A small masked image model, trained from scratch: 15300 steps, 59.7 epochs.
Rows from block 9 of a small masked image model, named by matrix and row number. Rows with one number within an expert belong to one neuron, the router's apart. Each number is 128 + 32 x the weight over its row's rms, rounded and kept within 0 to 255. All counts start at 0. Numbers have three digits each.
After each expert's rows are labels from the 100 images, of 14848, where the router gives the expert most weight on average: "colour at peak" is the nearest of a few named colours to the mean colour under the peak. Only what is clearly more common there than usual is listed. The data: retinal OCT scans (Kermany 2017).
# router: slot weights (model.blocks.9.mlp.router.weight, 16x192), inputs 64-127
# up: expert up (model.blocks.9.mlp.up, 8x48x192), inputs 64-127
# down: expert down (model.blocks.9.mlp.down, 8x192x48, transposed), outputs 64-127

# expert 3
router.6:185093121113113164192130130103186039158108106177121119130102146117100137082110098086127142126139116119092136115114113104169131106177087106114103138160079154121107113181161116095172146111113110
router.7:134082088105160100150080122143089114129138161214106118118115083104132124114110140133116122181132084088107158110143142129227086120161130127114162133129062115120091149148194100141139108107126121
up.0:147131129151152093085136113202116191149111110152152165129137125155125138127091109148120151115118112129193140144152121126124140097040149140134104087157178141124122159148129084147130112159149125
down.0:113126137098129103145083127085146138178058140170128091107137083133157133122146137125151076092164089103106116103142084146167116132080135187125099148088147152149103181116155101120167156115103092
up.1:133129143109086043111138110192153105138121138079139149117137115101134098133197143106149107090150124103134167097142130090037098138089148173148053150106157129097092096164082139116163088137135126
down.1:132132137142110202140078143079128140133097129197104127131114111177141159141145134114097131137100135151104138139157081156218118142178083099093174126110121124153199178100135098130116138098110129
up.2:126091133136077147125150132124124115148114129097122126116136112129121114133085128137095114116225124107103132143114131135157088130130143117116187102099123115123105102146133041111135096169136145
down.2:159108115108154132079108095156159099122136139184129121119079130112111120110133088114178138170098160134133096120122131096065165116099081142118111156126120129132152139101137194141096086078145140
up.3:153127122161130075124112113138132208124166126081142127131110053133105135148193129114103126129142110124186132147072151125086164138132152150116084183115129103121135115104117094102095117103127132
down.3:117133112095107122127134129087097090138075102159107105099143192149157122120108129111141122155118131142095128116201078112146092102118128094107192054109141137106131152142128163146161118161142107
up.4:226124124128109142170114112165165138091146165110133132160104117113107140110151142123122152089073150115083061097134129158119228118090154133135149117173104119156095095126148089140090098111115114
down.4:021137142135149125063180144137038163145167109063098128109179173162145146154134129153135137160154108177179174169138146102113053115153112097149088114125136108108158142158158191144137183172142119
up.5:093123121142079157065160108235143111173110131132137121098146079164151111118150110102128134058135122136097122121158136120116112123052124125105104087049160119107061102148130095120118134182120099
down.5:146162150087163132200118171046150139115115158177097128154149159117115147156121136134122116093117161150156162145093091164125129163156100138154091197179120117167171165102137118152143151118170115
up.6:141128155096113092106129139199112143152121112177126136132163125172160143124123137131121099123118171171164142196167132163125142137152109165127089193163140151130180193139136114178128119148114101
down.6:097098163106102111098129164121123132132113104175119143149131121166190159154125127122118095140140154114151153190172108121121146159153096126121106205137207111088165179096156157110163142116132100
up.7:151130105149093165103104126098117167101104130009146127127095110085120146161056132133092126155142127085025104108087182125174055134159172131141197135070156092145149152121101189127137099130136132
down.7:146116161117131130152176125166108073181151141255102147128142162185141132120176101117183105108125128141154166134175103135078189131077099120099077099174103192119127110187172105125138145112125141
up.8:123128128133051130116115122183118129142114126171125129148128096122135108102255084113156124196121128128034099119111184142092110138045112121123113129113114130092141119120124164117063139150143146
down.8:122143154077197102114150135088169154078065096154109098159124150140136117152081170097098155089116108154189157150137075107193120137169080119139138116169141080116110162130172078152176134132119131
up.9:129106137108069168092142124093173094139110098141115124116114130120132103124058144151097131168155151153101167105161125120148143139210181129126176100062163126150118163123118135098141111179127121
down.9:151169129166148099145107126142140147140155160115172142123095140110127195125158071124146106098153157139162103158079163140075143122079070132165089124184067144116114126166109149142098112089131151
up.10:103110135106097060043056142162178191140050104128116121128164097135130129110123154120108093070138090131176132173119159135111115161074096154120104147040117131133110100096111064077103145171104112
down.10:149132149122142167190146096084124100080150159178145113119117207114119115147114120096133175152089124130103132130179028132173132154201141076136126155157156121136169204146128151148212121101163102
up.11:145135117103117101174160123094176118118159144062142128121115159126101143117098123142134114084143128144147114184098103150204085136172135161138192089111113106139097115100097175043085062091131153
down.11:125115127131146132062089143105078121171129083193109111167164077142117134127150137120128108173166119111116105077168140151039176109097122100142106137202131147136142116138206114196132183125146109
up.12:109126141112150124092073149083118152165133102145142150111147154141144121154092121124123113198102173155198196175119058138095160135119123157122118178087112146127153107108117091078065115124114113
down.12:084149152076170159105122180079135146157147148177132111121148156163154129147090121115116140174121151175179237155150071150103162153123140101135111207095154151175152132104118078112088136144172088
up.13:149126133138122174108188126124153047161109115130148119135130182138145126134047125134155130185094134141131146126135032143218188132134170129126128108189166159150139198151188078075115074131131139
down.13:161120100143129115160103122157091169097184147142091138155168110139108128136183124114112097086202111136149086135106169151012120148127098106107097151145090120131160053097151196152074173133133134
up.14:125124150101157110101129136135142181194214141156118136116138173134142132126126114113181143070063106147115109210149065142133142097146107120119040058133093117139082052190143059118062136162114117
down.14:159113106145075156159121125132139100108040145070116122131152101119121094109147137121060113192139138119151125085092178121117143128114157117121153183139159147130187197040135179162180108105128172
colour at peak: grey; white

# expert 4
router.8:157159140109118107117121095135156129178108083180101121093177103154128114078099167135133214158152123127131104109100075131190167107229102100107101108177171199174149161117089162128177127191112087
router.9:166143128106095136150131140104138161115108138146095109099109034128101075063173181117149127158071101120119099145134121083170145126132165144081166070059085136111067089105156100117144126146086088
up.0:120118136154194107073123159112128150168182138192123127135128161114145137112133142137153148165072122136180176136071172112101149137154134144122153106122150157126125096139130084110073184137125146
down.0:158170130113099155161106078176107113061080129095133120096109052156109128126124114127090102123162130135074085104164102139125138109136105126141101217119107107096113168100112166119160067105107127
up.1:102132129131120196086094119140057223144181103091127130129148134134143133117104139138132128153008131162058167171170141126099166140165095123139106079031111126156125111173132175080081128169123126
down.1:153110133150131127152191101094201084108049137141167130112128080095127117152124081124154133165193110116168059096071181188144118127130135177132166177170159132140126138116127093167189151066121140
up.2:122134137166191134127172165130159125148166129142137121153150160130143134152068118124103136161122127146148110144096160159145005128167135141118151153106101110141157050091093130118041106121111124
down.2:132156113121126149095113111180135077116079137139127120108139181100141098120181145138122135134117143130112172107164079123108176086079160169100094131128152121110136202169203183096227135084152092
up.3:115139126090164095146101115123081190112099143163128151118144152150148139164224098135120139125146164167120130233151139131150155114114092129153114105135102127155126134149131165123143139103142138
down.3:154086127178109154093153141130137080139172137087121139125092101099078150114020161130122096155152111103126130022076122124070118148150193140128158149117159153140132123104129092154139116112121149
up.4:148111150114117110131139132164135110135129154187125126114145120136120132117154103122155116070095140113074098200151098111098174123077127157124125191175176160139104148124143125135123125172140120
down.4:137163118151093149138136157069137198104166113078119129147124130095119099135103155108145116186147147164176162082140170139092144131115105127159155089081107103132119098123100131154142120112146135
up.5:177120123135183070182107150114171170094107163178138145159135071117134156123132131139082120148112120090255060152126119126139131145181147108149149187155147154093107163069095041184141147064115139
down.5:089134125129079176090164071161056101138181118092133134083108190119129110135150123099155141092149096114024213121138131129104140125082145116102150087102142057146133088197170187083108111177142104
up.6:131120106161170116193153161097131172084068133112117120182142135125108137124154143136104126117052102098121098145125098137128057131185116137119073141149141122118117124107141110134040035052132152
down.6:103149097101083115056123115171129108183186139148126132068124133136142145151123136106124135153158108144137168119123181128098176134063175123121174107108116120115138123163110143114169239190102121
up.7:109131135108113001112126128157136144158126145068119132151156178138148134132128132146167159012150121166102137188168107121140088127115069111113118109075123113125145150158105195108138126125123156
down.7:150126116139131255133094159077114107099119103185121112141085111114122142129123120111079116234130079119170107115082162173094162153139141128116159181157186133114073115114084067146104165086123135
up.8:096143115090159123097131110157119162121105127053126112119138145129162147126156117140133138000096161148106084139152176137091118130132118118117180102070118107131141207129126154090142123111122118
down.8:176111113150088128174112160108109098141141109197114149130134104150128127112090146121116120255179129139116160079090087139160128132095132115120068187153146174142112115168133111160127103115137100
up.9:158137126122133069165091127153147118128173124048118143125162136117120131152086126119110110048209110133128174150046172123135190120160096142124147110180083119129143097103141093090144115071147134
down.9:076115106121111215085149153092088126135086137167121092101086087139129128109164143122153141234073125127119089091174094126126076122085153118115158135087193143150109155185119125189112142155101121
up.10:101174133129131138171173119150106109086048116120118136152143123141123148137105122119089112207145092118145146145080169133140064141100104096126144173099149123138200229122138118167099133064116132
down.10:158109130126145134076078136079153129145210130174162122104111177100103130150116121150117124125099129128131113151144069118098153174130182162140161090141120108103092077185120181066179147138125122
up.11:128123142131149139097136130103139041172093102171104129146129132137166139092088113131176138112163170148189142133116082143148069124091106133110206123135130151136144127133156100108100118125128108
down.11:148130104152127138141101162149153181114183142129148140099160172139100108149146148127061128127097091097066143062135128120113144153147138107113079150074150129121123120126091225077150160061126157
up.12:110130131134111189176147143137127117109113118153124127122133152152103142110116137132120119219185105122057124077154164138140124151137132104120055102088129110111107188121097156140142123185111123
down.12:093126104097143086098117103126148143144142118126099129130111144086141098142114113123131127092102172157248108189162067138124095110063125117142224171202119134136145070146165111139125084065125127
up.13:086131127102170049103138126138027151163119113067128125115130116124138138156167109120115133061149130115124164125134116154090114106096131131112204168105130126163218145123149061151154157179124102
down.13:138111119176075192172148088139200070151145137180126120109131148135121162128075128142162130195134131153083116092106101108157102114157128097133092098117141149115057177127125191122094092070134117
up.14:147141123111163125160084182125164156131134143112117120171128109129105137130138145149088096161094146129168098160101149140123113138141085126132174181158100136142107132100067136135151125142127147
down.14:077108122119082155118208121129089065120160136155132144082113142104117121119152127107170161123184106143095169114188114118098145138111139142113125123110187087122139090159156127149122132117149118
colour at peak: grey

# expert 1
router.2:126145137099077145153087089181162091125143156083112134108145202137147112081159153150130166133170167224114119096156067128168167121106128150099085122132168106137141146139141126074143117098125085
router.3:152163157142136207193165184133192064141134140143133115162118179142148137076170117110179187186158194175101127099153052105134180134148114147096141107154144139126132130172161169101158077122118131
up.0:126134105123110133093086108186072173131139127090136125138148060127131108137161111117086113171169136126117136117123144150102242128145126124120102112047108132127161082076087185086103108164119120
down.0:076127138115109107177117132059141104105120157187158124130145148158149151151094158145156150100108128116163092130127173090126053140120119088155128121219161087179082115139159033150130127089126114
up.1:100129146127104099136102115174104138147148132151138143110133182127153144154097083084152125077168144135213077150124133132141059134115127108118092146190140124125173149146124127133119158124129124
down.1:152140105119132155137115120140171118143165151144135141137102109115124148134162152157095122181113087148079218135043082112135200120131161107148152118100161126106118153151105127082171136119146136
up.2:115133116124125071109137105145114112139117097125137139138101167135137147139088093146140095123134111143134116145161156136177089095101098087103096146119129143161238128126133064153117148137129134
down.2:103166147117136134163096109126127155118071166118116125157165189106139121155169156148098151122139173136101138150098173100137198161160127121126194130137146102142062151153129154064116168152106129
up.3:090105128116113108084163112154135142143049118220135140127148146144166142134133116131096127153139132128174126216085100138140148142138110093114111131062155149152074233112166139140134209098143131
down.3:163125129123138125129108124131143106135233159071117120151120081116108102109125123139114103074120150125080149075160081123081134123099121134142152107169134153150217040132091099074094076090134129
up.4:106123136142124159094094132124136130111132090127153126120142136124133121116193117119133121166108128154119151154152108150069146161129135126121114193054148136106170121138137102128114150145134127
down.4:143132137159148144133103110102129188061084138142129107138124133145149125170176112127175114152101089128183192124104089108067135139092115135168089179059098148124105193092151137120133150149155125
up.5:155122124134070181090086141095124132131168108216154132118120133097123118148138108150110142233216143113146103100062144119214096127141138113147182131135145140136073225071104096107144182078121143
down.5:126112160123161105159149116148163072096123135120122117137133147121136144093111134098167135031080108141090132160190093144077178100133103123125121118096130151116157039183144144127115058158104109
up.6:174119143154139122157071149128190221134084172047119137152149118138129122146073127139123134008084127136173153136150122152137149137091153138139110101110129111125076064113125143099103091072120125
down.6:105161112110101105139199107095055132088177143187135115117119164118140153106163148123122145192146097117143102137084137144167073128180163111114080098189138081140159156168129108168112155218133141
up.7:124124120145132108100098124061132251122157137178143126092121124106128156129076101109132160116081140124164159158143179161086175115163112150123160075126127094134121112107136168175120168135127111
down.7:136111139100065127144106119188120082097138079096102115137111147151143111118174153134132108135146099170076175107104046108110071171121172127110099139120167135104160128136179103102187071108123105
up.8:108126142137089143123131166163138109133140123169155119112152135113155137124152155127113103144142150119154163098143064123129087127152148123139194144157160125110166196055137122095150149178137107
down.8:102129107109119119168157124134160109108112109128138148136129202150107094115078102122118124124126110116125110149055180145131150129110085114124109139124178129138126079124099124169128151086117105
up.9:147125143133136154120082132113116156124211119162141118095118149120111141142087137112117115076040138122107138108083165121121100112119147119141150054121098124132189183140068148158081128158103132
down.9:136123124129094104123153136164120114108011139114151129151133138114140115128157101125145101170159114116116164152096115145162237123095116121129123144153114119097101057115162109116155107054149115
up.10:142120141109149134093168126127147112123160157087105155144125105097113119134182116138168134000085157137135120146127110142117194107066098152143161074162125144096111029127127078125106096123145136
down.10:136123102124068082160088160111146163123140131157126097152086193165068149129093107153116112195155117123136120158112111125140113125209175083144088137109138120103203225152125141151161165109131117
up.11:146118135114112096138146160073193083107043164101124144142108113141135135110147172148088108161100111122110120104071087162064147129214159174140251163147169117131125068074144019144137106151125116
down.11:129133111102143193159117144142136137130146129167110095103140167145115143098137096114125152082145153122116075146157172111164063087079139121125015146105122153119089155188149164174096119160090127
up.12:130132118142127089101125153096023101103183126143120113135096093114120110131120144131159127115085124129152098154103177109138159113034108137140183060074111135115138141154115104135113136158127143
down.12:138135147116130156159104115147176147154068128098132139116141174136101166138183118132094124123165145131125123127187109131103126138185175115111098215151116142127158098064126139117135134121099126
up.13:134119128141142156124180171147061095168146107177136115109160186183120158117079151138135113220188128120086180125129128132142126126149172110119211121091166172128124191107127129071080171224107128
down.13:081136165129130131139098155146189125061071188101107125158118067116127105095130133126139167062117165142176074088139194116091119127114051109135095145133128123115120022151137108213149126077150096
up.14:126111134132141085161097110025135101092143130198135114146115148136153151150123125146109130235141134128158104149154103132138133117119125137143255120101123139101084156112171063061129146058114125
down.14:163122156114145199124132160146136152105110122113119110128120153117114133119142141131143104028115116113075116121179100142107084136136140176111034167088139110137140099135082145189139091191116142
colour at peak: white

# expert 0
router.0:121155124116112089112189087195089080125083167108071132160141098127153078083123174149183147078143191155107087093168105142140115091144086129123142109225085109103143128052149167143147064174114104
router.1:204138142110027090088089100130213158141114173117087127176158100143090158077109185146192162159152109143141104131060138132159132109169092131139127109157141126128171143109099149088178104166070126
up.0:122088137104139190189089124116131091137106098153120137137142112150158151171058112149102151062083141158131123103171065138140066126194103107137149175120092146143171164132175140063189152163122107
down.0:152124128136048117092097119130161126132166145126111134116125192135083133115122125127150095141181121118107159173094167143127250160103124125139138073167116165118093124093093155168109129126090135
up.1:076151110126113124203148135162078082092052142120129127131138095145118101143054116129148125195125119125169060152121179131155100119156120136150086172158106147143084168126154164191123147173151133
down.1:161084146103147190121127092094150159157204126161112127098131171111086156152136179158061114098113154100080159124095083087095137134099162141109164080123139146092177122120130126051084106099114112
up.2:091131129123107130107134120096104190139070156095123118108141190120146111120148135123129155155178113140073115162200161149140126139151118103107136133092126134142100121136175105181162138205127116
down.2:161136143151229119149113164137109151105172110128156149114084081142107145124161125092151093141024171111144127105094107131127115112120145118143067143098123158111157161141122152078111058071140132
up.3:138089131162174101128120157128104111110141154127129115141121161106091144119158110135098114187172132087086158114169083119081116158076124136117232162094129128133123101113165120071077068087122154
down.3:095175125100097116128125128113174152124145149162129119156125115130159122132118128119199136052100123167159196133121139136145146106125093123150062091160046101151105172145092153171195149129127131
up.4:126122122165143119103136138039107099125151107173132120135118131104107144143095153126122116095174094110136202129124132119106144142141132117143227070140125106113109090133149126189119130110142153
down.4:154156108092095099089140094229123178138095135039129137118150127129159058091143127111141133116129177175169084106171172108110111091125112108127091135131100120116087160147140124117114135156139118
up.5:060165100137142218116188132157093093112121135093132121144103082128136106134118112134139126223100110118122097151128207136083092137122091177132169150180157190112157106115135127151165121083149134
down.5:150122150100143116153119077143128150139118153169102119080146164090101186152123153112100114094109185174091169112188019132109141119156129144115074094081098125122091195110121125079100142138115105
up.6:076119145111115180163073142123095231163209092094124133123148062119112111153127147132115120123142128130170212133209119109058120161144120137137131119089106113138041112143148113049164099113133145
down.6:190191112123163052079189122080142064086122171150140108153109156169144129111195100133169104143067144105109085132083171149175162055111128111118130111146147121114159110132164124190121207105141100
up.7:106100115163188128175079141116095137120054111123151127132130122123109100132155110112158107179063120111062133123151182170142072130072120133127237110080133111146142096143111191126184167042136135
down.7:144175120106068079095161144193165097123137148100123144121110143124108193131124155153162135117161067095142121132132073128107180148176134137167123073206132098108132132118200070137137085159147154
up.8:109099130128205159117076147095160128162141136138134132165115109135130131111110106121113138155046111126161116183141014133133113146215112137140148140118118159124111150098098143065141135099142126
down.8:164111131111080077069082146184102130154167179125079144149178081146124098179132138130151114097180125112131223106145167120097149110066104140126157102158101075162104116155127150143209136107105142
up.9:102107100124204156131109158062153124161129135227142135146120173132124137125123118150117125209139125115198235094087141098150062119189120107138212121126140157126183167134112124095134121072151143
down.9:177135130141096110127110146190117103154149167033096123159167110103102119136159117125138133083122111120074071140169091134110197104040121137099090138076147109141104113121130121122192091151113111
up.10:138112135109131150138025144054127190111156158160133135131101154136085106146134138104103116234105113123147130174169092111138150176164137104127079141085120127116102162154158090099097141180131128
down.10:117136135106149066086162127218093104131137133116138135153142087119127151138141115159177140056145114145100187085103135185063135095052097170125208091158126141157141118148133127153201079097131135
up.11:081121156107034142112105143122125092122054103093129115149149140182155125130201112126176122094105118144070155145144129134088161136109170118114172145169136124124255044178204102180239136123123111
down.11:156136105171125149085156081134171117137148104099152150091121132068069184148069106126042158156140145100124105121091124145151144158159138163156135120146131133110119138106128184104041153164148162
up.12:091154138153093082158131151122128089131112114076176142103153128126144131151061142112118136093157106122159145134119167111093064140134136137143192129144111094118184132120110180195199125163138153
down.12:175097089143091170097134060120162145127159127116127125073107114086094138128120126145092125132108171132102069095096072053162169129120129142147111091184183140114075107103152104128070166113154119
up.13:147136138118111175130131151136184111114128112081119112149134194150126110141215132133125116145146113150105139121078130159078171135047181127123129170146160120129080042150159088078132116115125120
down.13:079169133118156117130131098094149176130156119169155121131117087100120174115105085108118109135098139153132150136188095142189094170179062166139113088119043119164146224103097174120102129120143136
up.14:172101127146161206133126116149209139116137126069152125143137075128123137164174084130079130090069137144149148086149104110074129113186130116132184122104121118117091129100103171129138143099119142
down.14:113134128089070073089137123120134126123102200170124103107124216124113168134110158121160131088130083129118106191088120114199145144083139174143096140128125104110173179149160087138139194151140123
colour at peak: grey

# expert 7
router.14:173069131063117133124147161154136159166153099125117144116142124121142131142164121124086051039158158144098121177168111132148152156113083105124123126098061093147153144144086120076133151116136108
router.15:152164123176092161102165144129181145126134168140085102109134096112104161103111181114129187171119121180183138132177120128178128130145144107108104150159091100081148129143176115095108099149160128
up.0:094115127100152116101070152147137111148170118185105139132150133176129109111147133129121135154174161186174167175132130126145133113124129124121179171110092156154079128099129188049166116107148113
down.0:122104121096164151132156130118070190147151155087137140115108183117101140132110107139154135139081104115106095112115092089143089131127090149139124056139162096148171136159133148185083157091096117
up.1:098131100147083169136160117126104068098071111170126134138149117142151120103162138128147112149250129116126159086170095151081104124138120115101202195120125124149100009114177158156112085151120144
down.1:118152181091189121129169144112172169129171094121117140151131137096132106168109107102099140126041142159181119169128180129185159130117129134166059087133123126128147223086124089066126168119131136
up.2:126137123156097125112112137128048130096172137104159144144132098125138141153103138127129119113076141129098163163114202137071146145130150116132145164075136099134205111144094146189124152158156098
down.2:124120120144127136123121180159072106097187155121159097109108062076143168151132184121119067061101146089125188130125197135090112120110126175131146105138106124123237140154103167185186130129144094
up.3:145108117145141101124112121124107113124103135157141127141111074140135130133138119160140080163162125086112188102097165146064122126077076154132101216154159125089177092078130179055098116117142146
down.3:104146129104153157116147109117169126171180125104108133143135203131155115131201118156118139131107132165118087178204032145176073129174156130128172116096137166155077167124114054174121133089121127
up.4:132131140117082092077101143084132094131114114185113133149128157167143119145103150143120136152226139107138171083161073146163095118203146102149131127087105145160081200131135034121180156187104126
down.4:132134114142148183143168113153136143128125138066152138066122106053113122131129094110146115152079157120142050174069186119136176106081109113113176131185187151103125102150134165172089135092141127
up.5:108155129115164147150138126159128158127149092126143116119112129124094134120089141095098116102083095123117127152116078155137153140052146141119106102116138105140153169146164177071159135192111143
down.5:121108117165058095119108109108093087127080140165126129114111083124134116117149115152183152147161156131201120148125141106145101125206109071138150124140140107093110106099114086237123178103134143
up.6:133151121107151127144149105098128169106156126043136132118119091098114120149133134127153124182045143134040043168166134117153142123127141160134078090128114113122111072115127162123092118137145127
down.6:110093121176104107111082119139147113158092159204127124122115104142119129118164126145138133073208117108186233139086159133113116125107114161144163143108132129142168215125128125130175215136116135
up.7:060143125110205183167120126085134196151090120107129142123123142119128119116220136122113122104069155135241076163101083142175122115145108152124153196080124138126112189126102170085135157100120111
down.7:140156142166036052107139141174143101074126155124136130109097103124090163128071131105116106149229131119083112072089174103106032119183136100147138148193145117135118097134109146170143121115112125
up.8:149119108117134124147121091131199102148066188002149104126132191144133114127094141143185120194210141155106111102138085121135048128121144126095130128175144092108102136086157126108102112120126108
down.8:163107143129108151061129136148090108092139131180122105103106076062131122123108172146115163074107099094163163155154175099114107107093115081138118160180096121103140114193106172172186103122155112
up.9:148129168126162165174110150141219076139106180131143133131140171122138105113150115104132119122192136114150121091163134134160070124057134128126110142162126119135145152102200128094120078111130131
down.9:185124121123100105061106104150075124112113095089124125139125098091125128133137135120083185063103103131131176145077129090123128131132136092110133127137092139099152103170079150176193136106175120
up.10:133153141114147169181142122132086079116138121176143136117152141091136121140235115132114151211122125138063137127139157122117094133129128117150146113153142118154158110165100142158230217134133136
down.10:141107136101119110098105134126148169149165106123116138143114126169133120121080149111140107085140106184176123165179062142161223138104125154118114120099107084127096165121159125073030078193141134
up.11:105118116128136161037125127172165108162030130226127134141156110128156115120112132129132155185117127132223114115227111151171070106169118120126106133143140151151080189106151121104113129141127123
down.11:126141117142105106163079121113124114084201139048150145103093123087116128140170137120147128124097146113107106107050140121090148148093137123141146179114190125104150102210086159215141151087151148
up.12:132135133143132066133168121084115158144110133050148134134108115118164131141177117151177119085167141138075113150062152159090122132078123152122145120181146114139192117145100151200159171084138128
down.12:160112137112136207130088181135121057085132134177140092126138133176121135104095151140087098153089129125168140094202096131169138123175121123106090143055132116127059117103147091053077084168129116
up.13:141094129128085139155132121136159050152055132234122126119135175156149140130106105141136167201151137127183063131191122135165068117146121098122129132126152152146128169145146152120132174194128124
down.13:129142127130141124080125120120139160097189088008127132080084086071132099134141131113106114134124117107120177140047195124085170134093116134129078160151121132125104080186159079144105095064134122
up.14:101127139115100103085112090160079130124159085097141117089125124102139120164052126113106133064143094133026168138155167121174088137041151114129044099095132096139163106184102205122214176154122116
down.14:174135094160129131102118149121129136123096143141114107169131163181108110101195127144076124209143122059212078131080120158099172166166128106125176136131182154111112154040152085102007150108127162
colour at peak: grey

# expert 6
router.12:127150091084170142114149084115085110132119143132129134137085109085093092140112120142133153162115123101168146136116094091076162080170047091124169206219084166097176101047159076112156109139114113
router.13:082171172141112157152153153111164061129152151193127126134117128158086178114151142111172143199153153138105124150152131099203108172148112134134169122114188143114050139120209093170191133127142125
up.0:134159119118166114082118139134112117149102046077121123138105180123142111090098126118144136162127105132148131112158150157105067124103149117130200127040128130167132095128117123132100158122120111
down.0:209119117135101092087135104128141113106073177198128144126117118116108116129186176126101146083133155095144098083091062088165153127159129139144084119157107142128094153155146129148197137082127158
up.1:074101135098103116104136118114091167103190132209117123135135111100126134136200126129151129129081143155159141083089132144123169139064120132141090205126102140097143142178103114170154075048133132
down.1:139163131149092089116125137118181140135022169073162128082131133138144108132094147142117142116117131114146175153171131123158085132147144111138135082141183110095092119071134108116105180207105093
up.2:167141133121148070171148126117099105108137135175149139132143118128128173135156135141105127152089134116079129111134115153132100107208128110138130122138129095125142143132090186175125128115116127
down.2:116107132113099203118168111118122104141106147089118132132146127126153134157057160132116121113170132183148169137094093121157142148124136142110152182143158172139117138132172069066124166155143149
up.3:117145136150109146204172123104140059114116137123126157136152119149117150137161119129136123242086135116099111136131120147174140149156123185118221178144146142143191155144126195137099141146155139
down.3:109106130138144136212128099124135087110030124127165083124146053128132132145173129124138135161131104113104116079086172141096187124095119096136211158109166170155102119122117096149095095124114105
up.4:143145131127073084133140134164122065102107174124140119130118098116106157123085125146098136138205133111077071088156158124107129130228127098128022171180123160114132167060165141164142133171148142
down.4:067136137140136216116176128101128193152210135104104150106161099152124130156116121122115153084062137149143154098122134135133127129075101116090160139113176119129211060139089158092118137070097094
up.5:146126128136171101140123122166116089122129165080150133105123122130154143118072120138190151124112176131082040188125120131128061121091159168134180098156179147124159200110092118123104063134149134
down.5:149145137108125150124144138095143159130140097169092114143108120140130139128206132117120129126149105129169183081127116137133190104091061105114151164155084120137100038150131123179135133132135106
up.6:131154123122124130136104140135130204133131144122165127133142160126129149131068112135126124139050156131141117154186138150092134131043107167139202156135091135153011128151063195140181150077109122
down.6:123120131154151165133127144123139081105094140149101126144136143167134081139137114111172132106176142120105117098132083108226149121178139078115093102158191149098215138123147071125096162140170129
up.7:139120136118114113097120112157123126104194095128119118127148144117134111124131121114087124178121090149133153117126171127109138159050145116129126199127104135153097116159136140138147135143139103
down.7:134140166150124105109146145118131139138060162126119095105110137156120132156128139117175133085145162095130094128122118113162097096176122113121117026148124073089126153067112189103142114125108147
up.8:133141126150141059188121127101104111135097141115106139136118149125143137125098150138145136091032131136180115095143146142105081124166132161130103101133141115130169173159122166182093142147129106
down.8:135109134129095166082107154177077097107120082107118109141133142153134124124150131119102164144197060139111143077156164120136166131091073117129150170105111114139097073077117100114149139112124161
up.9:139122122132139069102078127120146150147082112068119118126154120157146129127149141111153125105128125126115166197179108123057116141116142112121108202034137124119104083109157043135116141159124133
down.9:122134134149109157098128151118107139136156097150165122113125119127096104153101114139125141163125130124107096091043164155164165126145142113147174062209147119097166159120116189133135069088138118
up.10:154152116134156134091169108139141115115102076133173125129160099136152127121138142141087140192066084121144108125147131157067142146181143143141109121124150136169155106129116137141150166136109142
down.10:067106148111124130164125155132098192134135154119135114150153158121083147170180167151088111116153166119109090141112145172179122135151135097177165166159160119131100082144111087108105126152165160
up.11:101114153149118184144107140097134124137092154081127120169144137132144090153162125140156142164094126153076140138188027123122120126104135162133098188152147139139207100134139131171180071135123141
down.11:161164111154125037088115127164116178133148116153153125116142114131105134102106141122160127105147119093171107148074234157163177112143113118131091066145094071103091148085129178054059149150114138
up.12:135119147138147119084142137085114121162112092102104132112107119151140102117058159128128145135090091113174098108182133135102093100138146144123140133095139131097095097138168045161122131126114115
down.12:123143122131120031153037134157135187130184165085179113128143157122158139151190118128136139088159160116140094137047106160102154135158091138167115177149134125171183154112116204103121151145165109
up.13:101139126136133057094114099097151132140098088109112128116148137123147146127045159117138133054082117141131083147138197129125097150118122144121124070039147121098162205152153093121104173148146115
down.13:123147116121098144133048166149077154098111145109123118138110106128119121152210110127136154171135115094119156100134098158114153085134112104135145193190073139153078069082109128159144076124121131
up.14:177152116156117049158109138127193127122078147125141124138149115167162162101162102113109134118104157133193109197068079166136157121107094144123165165113152150152134116130118098165080107076123098
down.14:072128133082116190106135135128075140132172125134119157093116168100133111153132166167139124113149079132093186152190131136146067148143145112131034131118142142128163180129129150048197170170134127
colour at peak: grey